config.toml
arch = "dit"
model = "image flow-matching model"
dataset = "microscope photos of single blood and bone marrow cells"
train_examples = 194171
image_size = 48
horizontal_flip = true
conditioning = "none"
objective = "flow_matching"
cond_dim = 256
logit_normal_time = false
norm = "layernorm"
hidden_act = "squared_relu"
mlp_ratio = 4
head_dim = 32
fused_qkv = true
qk_norm = false
inner_norm = false
moe = "soft"
num_experts = 16
moe_every = 2
expert_mlp_ratio = 0.5
slots_per_expert = 2
shared_expert = true
patch_size = [6, 6]
layers = 12
width = 192
positions = "rope"
optimizer = "muon"
muon_scale = "match_rms_adamw"
learning_rate = 0.0017
momentum = 0.85
nesterov = false
orthogonalizer = "newton_schulz_5"
adamw_lr_other_params = 0.001
cautious_weight_decay = true
max_steps = 10500
batch_size = 128
epochs = 6.9
lr_schedule = "cosine"
final_lr_fraction = 0
warmup_steps = 1050
weight_decay = 0.3
adamw_weight_decay_other_params = 0.05
Rows from block 3 of a small image flow-matching model, named by matrix and row number. Rows with one number within an expert belong to one neuron, the router's apart. Each number is 128 + 32 x the weight over its row's rms, rounded and kept within 0 to 255. All counts start at 0. Numbers have three digits each. After the name is the row's rms in percent of the matrix's.
After each expert's rows are labels from the 100 images, of 14976 (inputs lightly noised), where the router gives the expert most weight on average: "top examples" is what is common among them. Only what is clearly more common there than usual is listed. The data: microscope photos of single blood and bone marrow cells. In brackets: how many of the 100, against the usual share in percent.
# router: slot weights (model.blocks.3.mlp.router.weight, 32x192, trained with AdamW), inputs 117-155
# up: expert up (model.blocks.3.mlp.up, 16x96x192), inputs 117-155
# down: expert down (model.blocks.3.mlp.down, 16x192x96, transposed), outputs 117-155

# expert 6
router.12 101:171122153078130149065102122173133128183040114132111118070169132094110207107118128122162170143134086167158109168138106
router.13 105:162140137099128105098148127151099131150040114070118115106143148104108158088171124111149161126134074153148137160152096
up.0 118:149108177123101143179126140165138159158119131104137092126112135134127113149127040071147098096047123086115131146107108
down.0 118:131100185094125112140112147153125098119133127134160085160156129108142181080129073121148240113109135078157144145153127
up.1 098:090152087126123096060148162139099144163152147155110129123104159112137142094115122178145104164119110165098114115154114
down.1 100:117115066109202105190106095117080100116136165053123182090119081114153065096133095145142136077123147153163087101156106
up.2 064:095142131182143121162151110134156129118079153148200115111123163073135062082132155144123141081208148105129056148115134
down.2 069:115101100114169103138150182095172161163137084124063113152160135133122078106130134144098109115135128166127114161166097
up.3 101:126115112093134106134093140134131120132156158073142054157149130139134107124159046091077225103103129089090126098124090
down.3 097:082100071156130073099068150075099113146162144071129162168123096117099159097155090134109090133140144117146144077175098
up.4 118:118115201206089118169135157147144141141185102048100152164129132128084122141167106128116033140126150202118105171133119
down.4 111:165114159094153114152090121138165117132130112093097092184152098149114126167124101167142074147085123207159128103113150
up.5 106:113121094114121115081175115147127142111014147115159104131130126134144102133118180118155117137206155094083153129116119
down.5 110:103156125171126140119167121136122192191177087074132132122148159106132094170132207187173146149124120154174115102106081
up.6 094:109164154127099125051114092117172113098119121067153117145141163143122117157137079179098149116132114198134142118164203
down.6 089:139099115107121093138115034122119071128098175107115132131128154099098162125129118144106147087120097140132096134112132
up.7 102:133140084091165148102121128111153124123163101183142098146095139086190129139102072120104148078078113035128154109125172
down.7 118:100146095125117120162128137128125138127084142164147147100163128132097186127077136130122105086071162068147171129152163
up.8 032:124085134074121081110149107171129158094132107139064106151130130153128210126128128120150125146162154145086151133145179
down.8 043:156141130122121147099169188153120154145146190090101108107106153110123140097112170136105153115154129126161107124040174
up.9 047:132113162083096149105153096125148120136089160083081147143196126155143110115077161131105081135139059113147110096106056
down.9 050:119115127094102107094149142126051122236095096026099156079113125112137120103127128096096111127123119127122104117091020
up.10 093:180159151114112144184093077101156168117033165177143134153088158065121152106140121122098178121128147109160135158158143
down.10 075:130100127129135078161160134134143117117146143107122167131130109090092140073154160093141072160182117110106107146156127
up.11 107:092116119123142202182120102140126144092128047128128146139128126175118150156157132072138081140118128099117127111089147
down.11 103:174107140118141189102148152113147112039125125160099129180114110193122181114111088057091134172108138115170127135107088
up.12 113:150160123156135118140115101100152099168191096059108198161063148128122119117092118177113232110109119114110140140126157
down.12 110:117135105087132042081103123145136089173143127062172200146164140023108168061167196155169141169104116136104149086136095
up.13 074:105168065122091125153129165111176101108178150193142148145130098102113140128150123089129000129154134136140103106186106
down.13 075:110161119147117163153135178105178155169106201126075171199131117097146135140085134172141055113131128161142120089122105
top examples: smear: peripheral blood (47 vs 16.2); cell type: lymphocyte (46 vs 15.3)

# expert 4
router.8 144:135134140069141090157156140131092145160077138096149139107098153114093168079167135164195172101113076135167159155166064
router.9 116:126151114054139080161169143170109156174079149102125141074115142122082149081173129180176178105170099098142137157150098
up.0 106:121124124095109187126153107106134133119109149125119124101159130113109109114087090131123190133251116126118107114119157
down.0 096:118150137172148115155109107134146074166054115084142103097106126158109114116139128135136145134095119081148147147158096
up.1 100:063181110159142116165161158114142107148119148086143178110089153106142163162118169146139117110188153178138112115123132
down.1 118:157107103061110143116091133080121125119162177155182141138115095110123140160111106102058071131212148137128147125097120
up.2 063:096131087116106095106114118150067108154086182113160082085189124129117111121159140113072082084132150120200130160086116
down.2 050:122132119141077130071185086139117150130063119144117165161129114107117163089111116132080131142154124106196171156127109
up.3 084:105113126120200099126156103149121130157188096130125121184117096105148120150190104117093114107223163138128125186135123
down.3 083:180161145105051136105142129188113128093088180150142174122099094108114118096113247144116134119057125125135093115151101
up.4 086:102145116176146105088096140076116124141112082058116067128179095086106165103162135080090151157143151170141094179143077
down.4 082:171134139073067119078181125150083127142139161128125113117175122117096119121119158083113167098107131132161127106165090
up.5 035:146081166056099175140178154128174167132150132139061050152212178105059134140127139087161115091120093179106097123117126
down.5 041:235138137139095138180108198139113194123110077152152140149160162147136120090078111126163114182164139160188122131182151
up.6 118:196103115131158143109088112135093072116119103144115089205129140124106142115163017081124128153053164078123138115141131
down.6 112:136134164125110096118174137113137083095155109167152124102126097100127130117105114130124071116230144061133113212157152
up.7 150:133169120087101083180166150127129128113116144127107118096110110115142124122130215136203115149246134105130103157144160
down.7 158:123089122086117146117061164142147132105177131141139054133161128179166119138164114106145217110051153181125128131140111
up.8 106:109122165092134115121114126085105156176106117151147131119163092117116132058118126112117064107161133168229132120144116
down.8 101:160147176132131101129102133158115096170063119145149108134090130091132126142147129208121094159130120020147134158117145
up.9 068:168151088124086100142134156178111125150184134097149181077161112087100095121124176137130170136117107190120093185116151
down.9 073:147101169145120133099150140171138204148148104081143164150144078089133140145113141240198088122134094127150166172165135
up.10 107:146110153089199163081095060118113158192158115100133128166164120134073104143156135102118080206106172118114126169105137
down.10 099:142116151188097106151110163129119085204115139101094163140173104165041141103123075099139083147161160161132148139131141
up.11 118:119172076131124133115139091103130099111090136151169116146042154115174126109101076101160158110054116128146139083170164
down.11 114:132123117123122179130099203155155077140114176175140073141157135145202143118161190148132160138145099146142168128140159
up.12 107:081180049101164149172097154079158115066206090093153147114096126122166188135098151173107134138114143058143151063139146
down.12 114:135149073121122119132124147102127136064083123039126143130174107179199194157154091112128131168114099077148170137165110
up.13 097:145141179087145128157107129132111145149111143143144117147102094121046111120108178151151095117077108128139109097122130
down.13 093:087157155146067123096172111108090123146094111141103146117159159128098119130129164130131075111169125046132128115105113
top examples: cell type: lymphocyte (34 vs 15.3); cell type: artefact (31 vs 9.8)

# expert 1
router.2 103:115182106060127109151148139156141135109129185145116094095108154152120139072099152163189232118119097065123128109131132
router.3 102:138111146060165110140150132130126114124112149038092141126127182146100138107170142156141172115170072076147132177152099
up.0 092:112111152152140128145122120159175097139110067053145147137168105113082139155160029164130157167132138061118141140139107
down.0 096:096099150115151087102145110100085143165103122181106112151110118126148082158106078151108156154093158000132144121129134
up.1 094:152141173158143128107089100115107106159092171117069107168162120123139107130150171146093132085081129042133129154132136
down.1 104:101143107173089119122243144098186091064088143161143140120120126111121119091135164131113083154163150116077167161093117
up.2 113:156113075108153130069127142149070124094170082170084120139119123175153142116154154123144129103139141082150141140166103
down.2 099:082126107136138095138196135135097118125209107132131121193165118159098133148105183105131176121150123108110150111126148
up.3 085:140159135102161120098111126112127055094116127098145116152132139115159164157156090172115115167103138084059149123134089
down.3 094:119108095220126101155221128116070102091097126233145121141133162089105132070117090133091086084126106051133126105142089
up.4 100:149100122085088145150067111122195141139084089169140124114133109124130131140124122106141114115225131073174099110160099
down.4 117:169135121140112138140116173153136175171078174152136168096128135167121140145126166062121094100117103127204159120080150
up.5 089:149108058106147120095158155130199139134098113135161139102149156086064125092172130129143109124108101103171136174064140
down.5 088:139125110113083168176211095093114142133068134190087128136097143116093162127156188151160141091187136108168084139101098
up.6 102:123133135123137129121114134162077180126141142129134101173186139132158109127111052089138194106148107131077141108181091
down.6 112:155097175137183140130175059115106152150139210126117159101115118058175109098115188160100134180141208202092095112173114
up.7 124:136134138085113149100146109134120073162147145139138175095118134146112117106112157113117176142037118121149145138110130
down.7 127:113165111141163074156131100123158101138097077124127154104098113099168128102114117142123090129131125029142110127117157
up.8 100:138111143154144094049096129118138082148066120145110187144169148147122146060115110127155120159066147172144101124107113
down.8 110:093109121084133119128152098094135128119132064160080097138158126145082141175069074076174131132131101152153057115005140
up.9 123:107129106134132190126157134135158119152088152060120129158124161122096105149103131180108060102122103221141123102109123
down.9 151:153135113135124120121133111138138132147141127212120112127148123094195133124139155101105148156150170082152164145137128
up.10 113:119135146073099115146145181107149108162090148125111129060091128119147164113124189146147185100213110088113111144163119
down.10 122:116153115123113118090085114120189141057177071135151107154147138194181111151153111078186162102100145132073057173124118
up.11 093:129108182136112117124088107156107125126156143113130146109172140136158180120144078146152105118176160100073113152027136
down.11 110:015124132171127154140136110129137154165130139178133091113114165143096100097162083122089132089106092074175184133128146
up.12 106:114161113163151126127161178185149124105091113083105158126169140142139127093129115112108000133101171255164094106124151
down.12 104:117127136121078163081109159141094169109154149096073089134119132196084123129119051098154092125095137148131089129105122
up.13 101:092145126137165124093111108107108136134008180167156178128120123139155160154136183156119214122143147108129137142182108
down.13 098:155180117119162071141138120130131092076088114159073125105163147142139159133141198127186096111124059219158178114092152
top examples: cell type: artefact (41 vs 9.8)

# expert 15
router.30 099:137128171137141174112138110122102105114117030113140186144131124160134085117124097088098052127092129205127167146119112
router.31 105:156122152148174139095150137083093109106079048110127140137103101141145139099114140124096076093111112189133149163147087
up.0 107:118134141028124152100103092131139126136102161100127134134159096142124083144128113149168091130147143055103167139148134
down.0 119:161139120090205133077110055133103090100054136149113140131127143099154100127140093205114165177094136212124128133155149
up.1 115:107141135095132164116126136126119123154110150152160138085130118131157137077114201145154159162101122049126093136148152
down.1 108:113114125151150161147147132104090170157188122147127102154172131144172111093157152092112176105116120074110119131096118
up.2 101:184136146165080123111101162104109107137121099087125121167159145153079119159137090129091158100094095110122157131123128
down.2 107:136136124170128130100116121148133141160088086058108138118146160119117134168117139133143012083167103099159114120140126
up.3 097:112071131142093118098116113142167159175222109143107159083145121146135094112122147109126000137158116104117099147123124
down.3 084:172136098079106157120128119135136130131113186168111152116131102119145118134133146095090000118135167168149135171109088
up.4 104:138130152149150126114122099140131149098181133067103095125154169081102109107144137192098125116126122116156084103118125
down.4 109:084125120071157060135135153118155112119130086118129112132140170144157145152171135127173089115104136083126158107218168
up.5 029:131113163097118133165161112119135150138081175107117143133144126141179154171167129138106080162152189138148087138140103
down.5 040:141156168113204105083165095132127105049086164108164083149157137179190089148195147109118170101149133099102145130106094
up.6 106:076147143138103131137141128107188121094145088092095101123125134113090144169106148108110091103200127133149114134159169
down.6 093:152114148112072143092124169119166151087153149121172098141134098140096157161092133160133109162155056174103120131158120
up.7 036:145153081075127140082122122138118160099083081162144096178124137152108086115169174112117079092144111072154127128156202
down.7 041:116136108132100195165113139136121163158123106120135138165099060122121098170150187135103140144107115184156148053105116
up.8 099:106197070093105121157120126086154098129141126104141135131092137119167131144136150124065122103081139129171146112143128
down.8 110:196186062119134179133046184121134108110155123159102129149191111148143127175131156131077207159169120124131130162159074
up.9 114:130150122078102060188137133164119166154158128112152131134151118114075158134146046121182125130128102107146141145114148
down.9 124:149102132167183083141117130110121135098168150100149106170135167124146149161172143100145124166105119197165137088112130
up.10 113:165128157197105115135141155132168127122080157113117111084140166127111107105111112155116154127186137114093104147087153
down.10 115:128095127118145134125120096121171125130171086136179139150140157154130149178137084132101114142128118159122136169090086
up.11 122:114141110111137130111108136123078114147187158156164111117089122124122172095140172158166148125102143253147141107127119
down.11 119:136162099165089155123151151188156138100024098150150128152131100139158158130158097127077123148197120222184111091163120
up.12 094:102121143114133099152140119157133184154131069079121162107088158136134108133141149155121197092195126133133171150161088
down.12 123:179155128151152110163104182121124107138157113168148137130160129152095124143149155156093209123084125076144136103127115
up.13 110:131086071080152156109095168134155148124145125148130077117125140123136081106130101141160104132234091098119081125117109
down.13 103:119143090174112196116139137131144134137137154069114113105146106095106129148155089162123099195120141145095107149068108
top examples: cell type: lymphocyte (40 vs 15.3)

# expert 7
router.14 085:163134197077149107137111111132089167175151145114154091157116116135138159116134121152167130113092089097108125175119090
router.15 089:112119189105107115110119152138048126187090126138175115115125113125082159090131130189149168092117080083141096170170121
up.0 138:124124066174160088102155101121113087090166078092125109150139128174153132167176166208143145130163124128137151145108130
down.0 118:138125134138116183134117073111118126136203166050143092171099120085102151165172128218088147167167069140135145097146166
up.1 098:115130142242159149060125202107144115145150099165156146123135113109142167132124095090090110125136094152099142138123121
down.1 105:185138142091135122092095116139132128153172172074127121131108120092143142156107169158107115146129146145197128134121116
up.2 033:117105176113132113083109147077147129123083096094097133145163152140157121107083157168100144143089109190165119135143135
down.2 042:141180071128123106120123083106125126167153108134103159150156110099188164101046152149117094112182138104198115171104121
up.3 129:130140122156117102165137156123146162144108085079122130125150135166080144096143066108146000149107114160118100135111150
down.3 131:133135142116065135114098193138152152096149127126106072147145147224140124147132186136131087123097133129092184141112103
up.4 034:089133138145187123159188134161125152111152165122134125127100184134139113146098095225154113137162103139130091186095104
down.4 044:101105193118124126124117087073123127188081203085091112181142108134138129081119123147076079139097133188160152145063193
up.5 100:228097087161109091104093101107115172101101093128130050113136150137136151104137139148065163092144116099128138125099156
down.5 108:075143139156189127136190098092128176125196103164073107135126124139145103134107193092112105090170106161134163072132128
up.6 121:146137153141136117134168126176130128127037109115113183116133163158131138101133086113094071150090124228119152135122151
down.6 121:149112160121119106146109139108096138081178198182092082101137154128133174134118012091101108160133101195087108160092129
up.7 067:085130136119122133077144136113152106072162144127109187115108148131098120120105099164068153096131161116109137117083129
down.7 093:144063157185114079129154110143142157101163104038151195204129106108119113167147127190110134066147125094095134144089177
up.8 106:139139138099103119128082168121105162118151148125146102094151109136106131137139104175160105129193138171121093117150108
down.8 104:120141111135172080137219117111174140109083163180107118142098135121148146113141134082149104133068113108134146140131136
up.9 030:123133097146098152136120117106156101094160086088127104148144112148121098151077111130161093163126106104186126169127155
down.9 041:163185140080100127151118142121048073122081137159108195153128174097061137162150161130090108123158151128179083169055130
up.10 104:093118129126086135111093142157156092158143152093129072156129112090126162145109036128105201141145124091146115124117111
down.10 127:090114096138122099215128091139115117126080113148140129101112107100070131081127149050104097122079123082101070101166147
up.11 049:144119127088174198169098067154105141145169117116114129133120106132131143137135060100117202136127112082128118171175122
down.11 064:100142115123166132178141191057130123125123085102170129122120094145100124183127094204143142106111098086115147080192133
up.12 141:152127134093127066123138124189100143116204162136151117127143129149060148071155073136166169161114151168136102136067153
down.12 134:098133135097118037109155138127134085092091046158114121060131193136080129124086139126164165091132122107127129140142162
up.13 137:128123134165121131160186105125142128083175170157109102125131132079158122125095099091130108115215141140123098126140149
down.13 111:120137091132174182143127156125167073136140102076168125124099146054113137122098163181113128074160156083106126106131117
top examples: cell type: lymphocyte (34 vs 15.3)

# expert 3
router.6 090:097132123131143081121120152062095110127049124088123124081112128136149139109141122176114162126129085154167122141204132
router.7 088:136191165099148081163140113077097141147063153096173158112066113152126136107129136164147124129123103143120126156153138
up.0 081:099107184052205168131163140113123139177117216177141157065117104119126111186136105127096125108096132058128142117115135
down.0 091:180116173190100161182116185117126139140136041147114125136130105143131079147090104164149159161153088106083109135121148
up.1 116:116146120097108111118180106181129133109111124128144111138089144099162123124125077132174113143000133068172101120105147
down.1 116:173159088100190106168137091111174148150106065123151099115129154106126152175086087176155194147201148095110055103080114
up.2 058:147171137130128133119153160108166119155089160110093121126101129105126155096109117121094137116180134150152103093115157
down.2 070:089131127142094158165137151090118108089130101095131192133155093128151139081178104111109024100108084120101166090166125
up.3 140:137109149086169163150124129115088156137131139179141125121133102106100097110135113102120179165100105065148137155146085
down.3 135:128126137183110124109085069087166086155133140099128119151153181084176142143103137187084143151165139060106140131170119
up.4 069:183195158132140187098101086157074152134108244132111094177108161138129171105160096103128103134120135129145160178088122
down.4 065:145105090131092116134178124129129145114002163172131136112126137119114154066123121060136069147113107185110175073129127
up.5 115:104091130143132165094160105152127141143141094107093124106144140158139124082115120112113133095033131087116149176138122
down.5 097:121166087147151123138115130141101129155131065121161063092144151111085156134083070116148163156156110082123172099081095
up.6 114:129107130151099094148077120119121121143146110113120163086119120133182151117147156123079000124196152132155098118079139
down.6 107:114139105119142055141116133129113131163128085207148048050155078096131117084139179181195070087095095104163156165081145
up.7 141:174120138208141174067089115119129086129111131162118124136196129132125127159123108082062127167129131175059100121105138
down.7 141:146092146062136117159072161151157155125235130106180098144179129137152117116147068151153196125131136091101106170117110
up.8 110:130135137122082100126120133130115141094171159097143117123109131153096117136145056123161071133059115214074145105140120
down.8 117:107115150187126107158142064151088135117111167040157172088099129047159118113084195158097139149083127133128077151168116
up.9 040:171155110132130161149136113114134180123144089179121078132101098123133131083121159255096125128093105126119176121175108
down.9 049:153111121092120101088097117140167125176127118093132105112158187137149119125165068138111114166053150119131136109116149
up.10 101:173113134141109136103156154155138175127103130062095130120142137119082117106155051129115033145070148153124158125109120
down.10 113:175102086131132133098107150149112114095142138157146094113121071131149149096141080000184049127125137195127126137061113
up.11 095:138098128139108176014124115143151127094133136092153080100093138089134133054148120122088142148117126184109132157133129
down.11 094:155117119081160100148037141112118110101158159127137159115088136144162084083168179193126129136068089219147136136126130
up.12 105:120118107204143086138105136160117167130194089127115092084169150108160100133128073074121001134091127185132151127162075
down.12 108:147118131086103139154063158139082060108087111148126087095203142177150118079070181086073058061173121159177136192101083
up.13 115:099182092118092099134128120136127144126039189137148096091130133135193156155136179178157139117157162105109117144155160
down.13 121:132162072140179156153107106138083084094126052165133075074196119160199195112142135131127157129117132000117102124184132
top examples: smear: peripheral blood (98 vs 16.2); cell type: segmented neutrophil (63 vs 20)

# expert 12
router.24 114:131086125093133123127118127092108116134115112071148129137098151126119130091175122128135139084112094180166166180156082
router.25 117:129082127099180158125141122076096137142092092089132137128095136124119151105135126103137131083121063194170180152156106
up.0 111:139102085160118212091103139126139166128144094137121134153136139173116136115126158121125096141037160220193118159094149
down.0 118:114104133181125133136150145155120127119125126156111154137107121153159120119137115071130091098255128128169105103173118
up.1 116:137079121137124129094186095154088117142131123138111109159162123158148125107119128129142172131123149064134157117120112
down.1 113:143119095148143126104154077167157113110151169096121117096090140106204106123155255136163135075105093157067117158082129
up.2 035:184112208117113090096152106111177151150097131180133174192135095119163116169125106149132149108167101175085081141136131
down.2 042:151186112122139110188162139119128102124136100091083096031152127097106101089145193092130146095142153146108075139154150
up.3 117:078122173108101117128180113141092170139173133124136125083143130138056115117135165161071061179097126191138135120126144
down.3 097:198139157146166062148052123127096127113088172165127162092168103133108144113150162122132070100185104212150167152103066
up.4 143:134145130136152101161134121122103191119110160235135123108111152119131093117108073136152194130065107031152136116156133
down.4 117:170136144094101109112124110134147081149084147119138109098124143084143156144096148136171088139157089000141103151124175
up.5 136:168120093103140124043125131123132150129111112169102151139157131105148119135146083097146111135025120144114140129135123
down.5 116:176114179120178114138077123091107113136097150138104090118136120132170132188155154179143127167082136255146116096133094
up.6 104:153106132086142170095160121140041164139153091089102109104123125120056129117140182077113144115207141136085138149126083
down.6 092:119107166110116126091178151160065157068145138138124164110179112184120118115109199101099132104111151112126134139185119
up.7 031:097159114144110095140154053124159153119123109100129095157080124065111161120110090162105126147186136156136145109096166
down.7 041:109155095113158143108081055140082155123154123110118229118111108152094154137138145150072148127102094146144078091147083
up.8 031:103179095130189139106190112112146134125149059131179147185101170166110086163125130075091158096134107099181111142128082
down.8 043:113146133132046126115123138146100153144117150125151080174089064070099137141166149110188144091162111108090098130094175
up.9 104:137097077145128112067151124167126116129148132140133102172153136125152172154094103113164190158178144111111113065063155
down.9 101:154177126141092166129124110132091155129122222155121194136085149063173155097088153149102164140099146189145126130120134
up.10 142:128082148110145109107148104123136106144121118066123129134135105115105118114130119152135188137049105159129110174136136
down.10 118:102083129164102166117114179095121122169113131091125105132085074182084095119129095146046195126093120161114167111131165
up.11 166:129117142207125166093109122131128104116138168139135112153179131106123143162143103096075138151111150149085107119100155
down.11 155:147121151084144109120077143111150140137176145101164116127151151107123138124107123191132186142151128000120108162095119
up.12 046:118075152102115128164123111109069153169142166128109157183123079138173189150147116158102023123155146138155063153144145
down.12 049:159074162156135151136153134098082097105100096157154110150090187116175138130134088150115145130101105139098104118096093
up.13 060:102160110160107128151165080088163157128085125143114178088113108144196130086124099177033066150136165076129133128145164
down.13 067:193102114113132130188092155150166139165102121216138161107168072146206145128171074175096138104112073096131064122165128
top examples: smear: peripheral blood (100 vs 16.2); cell type: platelet (95 vs 1.1)

# expert 0
router.0 087:168154111062088089149122101117146107085087093083108150129181166126148131107127174105172151130100134142101117155120117
router.1 088:138138151066096140119117087179136088135058104062149183101119152144127128120152133150197111119108062143148154148120111
up.0 119:100107119128151152131115145105113148153062144155122159133138101120111159052112122092140138183201129099133133152167127
down.0 126:097098141200075162170131168164138165211129197133137097152108146152125100134106067187104192146126114142125107170122127
up.1 126:130119161121133088145162170143143132140130130125143110113135151134139128132124043144149114166213118131146131175137130
down.1 124:115140137153146127152106163131171130050193088188139065119117096166170116110119020078169179105073138118129147140089110
up.2 128:110123086173128176116125134114139110165116108119114122176099141164133122123132182152151051106077119163129118120140124
down.2 167:095117100123084125112205118192156130082161103227103134131131134153121126113120085090143096090164142137122128105132137
up.3 034:107078135123127122126219152058104153177142155173117094139183081156124165149138105110139118114105131123097122130084164
down.3 044:138140102122168136070082063163090119167097063194112118188146153129146155090143112084144099145142145121134108067121130
up.4 116:093111108181122169200130084174143128127161127097140120136116106088112138092099051135109087096113127229162108075110111
down.4 125:112117108140116111150151097141128128139220107154120100141125122134065143089130134095124169102005120144109158113135129
up.5 055:160124111126032061060144129151147128110081172152122171050106102171132147161162108115140157165099164164126103157125141
down.5 052:166091151067161143105143138142137118098163120130160091117099148169105172122134060095140108094138148088122118175094104
up.6 096:143202150175127098140139115106074093106065156101135169152146149111134109092150129122096187154165141048143154095094142
down.6 114:101112082151166111185155126101142072078145119159165142121129139126124141091173124109137119150097141052114158142108125
up.7 077:108142165079132139086137126140091091125132146162142040214106135157198137152199093129079145111137117107117142154134087
down.7 073:166104117151072148129198148118080134092138098174116103180170179143203114134135176114109218110163109134183097098144150
up.8 125:130161166093116102152162087087140117117032107171116159097114124161152116164132120105185139149007143098127116112117161
down.8 135:160155135167158125198184129116184178109145179156142115077146111124146141114120198145190121142143070153099148129115134
up.9 096:084128103165108163094131125099143155101147159146111124172102167100159138156141131104085119146060145129149106139086155
down.9 114:184145106138102100107105122089189136120131095085122133129148165138054174185126185152163155130142129240163150137127112
up.10 072:099222135153141127159062141130164071112076110127143159174121167082078139079087105157133140133112098107096176103167115
down.10 065:126111086136160106194127086161107091115029155139133168127134149114102157107118203081144084124144075090113155106143171
up.11 031:063082123127116076104089150142164135088165101093119123111148115130162115095112144144116107131112055122132143150115137
down.11 046:130108174151115146101132122135152162201093069100121174135116125068112059159083158124182127088160057153144148111172101
up.12 088:200106118218098161153160083091093131137121206154102132139102120111071091154126201143127072130071122116135129085126183
down.12 123:166126104120147135178140095102089151077108122149095119145153119092123106065117125092147111101102152150087126173112134
up.13 103:094140100113142144182102101149146126153103187113117074107210118132100135093064160167164166180112117155127076102129104
down.13 115:128120154111147122116168132128175139069106141082140162108151113154158109163167120121137107122165135140081095113148139
top examples: cell type: erythroblast (32 vs 14.3); cell type: artefact (25 vs 9.8)

# expert 9
router.18 100:145138138091108094136153170111138166179055159085141110090109153087135157063148101166182189146158095082176109135134131
router.19 093:130177115076138081148141154133142143161076195089126140069125133117087124094115124142197166123140112054152137142155110
up.0 108:123115120168047117146165127117132142142179207179123120142131121141119124118109104043172134143128100208133119142180162
down.0 116:117167147086118077163080124118153071134181126176116158119098128176120135136113127132146049129050127110129148155082125
up.1 090:128101105123126159141075138148152173152073117133133096071199178080131120141141072078125155130081158195160147150103166
down.1 094:122113134125153116159134151118076125104088179165130144156091129115184110147149254183112104127162181170137117113191087
up.2 025:150137079089143165150155091102142161149146093130105071106134174165128070081156119087137130154187097141116178051155113
down.2 040:127071110109129109107118135104139176085157120148184080171102132090109138113147161114138144128175159142088175187097136
up.3 091:156111153108166123149098102122102130102184152161106144124118173146118137134153169133086168143128119188129148129188152
down.3 100:091124151102131126109122100157172031128117069137145182096164177060125132090115175143085128124194145096093141125151087
up.4 028:115142109099118089090139182114143071112099093148093098140114139183168174172102172156137107145125205117113136132138126
down.4 043:106085133161075143199142160128172112184135096121103111131138174096119104136084144128088145181171136140107126202190163
up.5 092:137099129137156083143121099115104112153120150098148169144116100132170135123142111117074170140213131203115146150105151
down.5 097:132139121190166167174120079084123124143120088154114176098115113121146110148113166161068119118141133114165145116129086
up.6 119:116114116103119093146166131151114181128101104105128103079104154111120146141158167128107069164214157087140144103160090
down.6 118:135134107139188160135111142143125125125080110097102141145124121127161114141140134027096081112151127161134154101133139
up.7 122:120090102148139132168183092128136146109105103106125131141105136100157131130090058154068070082017119065132156111116121
down.7 109:141116119089087153084147157124118153123224101142122091132143117103045130109105112102151174100130129080056096128113120
up.8 120:104145124091084094102161127111168118083151134149124132066102136128149147141126106101166101128087152190143135131104110
down.8 100:162125150153171082112119088109137139099116110138123101075132129120185158102138095139201086156146104123097105158110145
up.9 133:142111101231115130098149107135057138112143125175132073156126122127115115152142127082146140133137100123131197142139125
down.9 107:119155103102138180125179081135145108154178171068135163167141130124134140134150255099089187162174179129080145145104116
up.10 084:124127121133134141109121122124135158144082133092081147090142087111132138140115169225175123157121190122141094148209092
down.10 078:162160110097125140115209074153141092113106106184142138124107113106144103092135137162127085137096113163110144138096133
up.11 085:120152110090135091093110103109121080182095160155151086190149120071085102180128196116151129080104135155146173086168094
down.11 089:070176119146083155147115126112163097154121125059146117109114130091159110116152151150169101158160146063129176175121100
up.12 058:136168101161107138094139133170116166136116110152158154149153132063116119134081151108121179155113106144169121140112058
down.12 057:163130190098143136106119093106149134158108105066136149106095124175149078101159114135152143090142126081173088165144145
up.13 121:139159140091152224153120111124142089142097115078125110166093162114202118172138086144106111101110140023104118079077120
down.13 122:163129142201125200122129129131108138151116158144142177074142116125087090079117124117135072100084140105123120112104120
top examples: cell type: artefact (25 vs 9.8)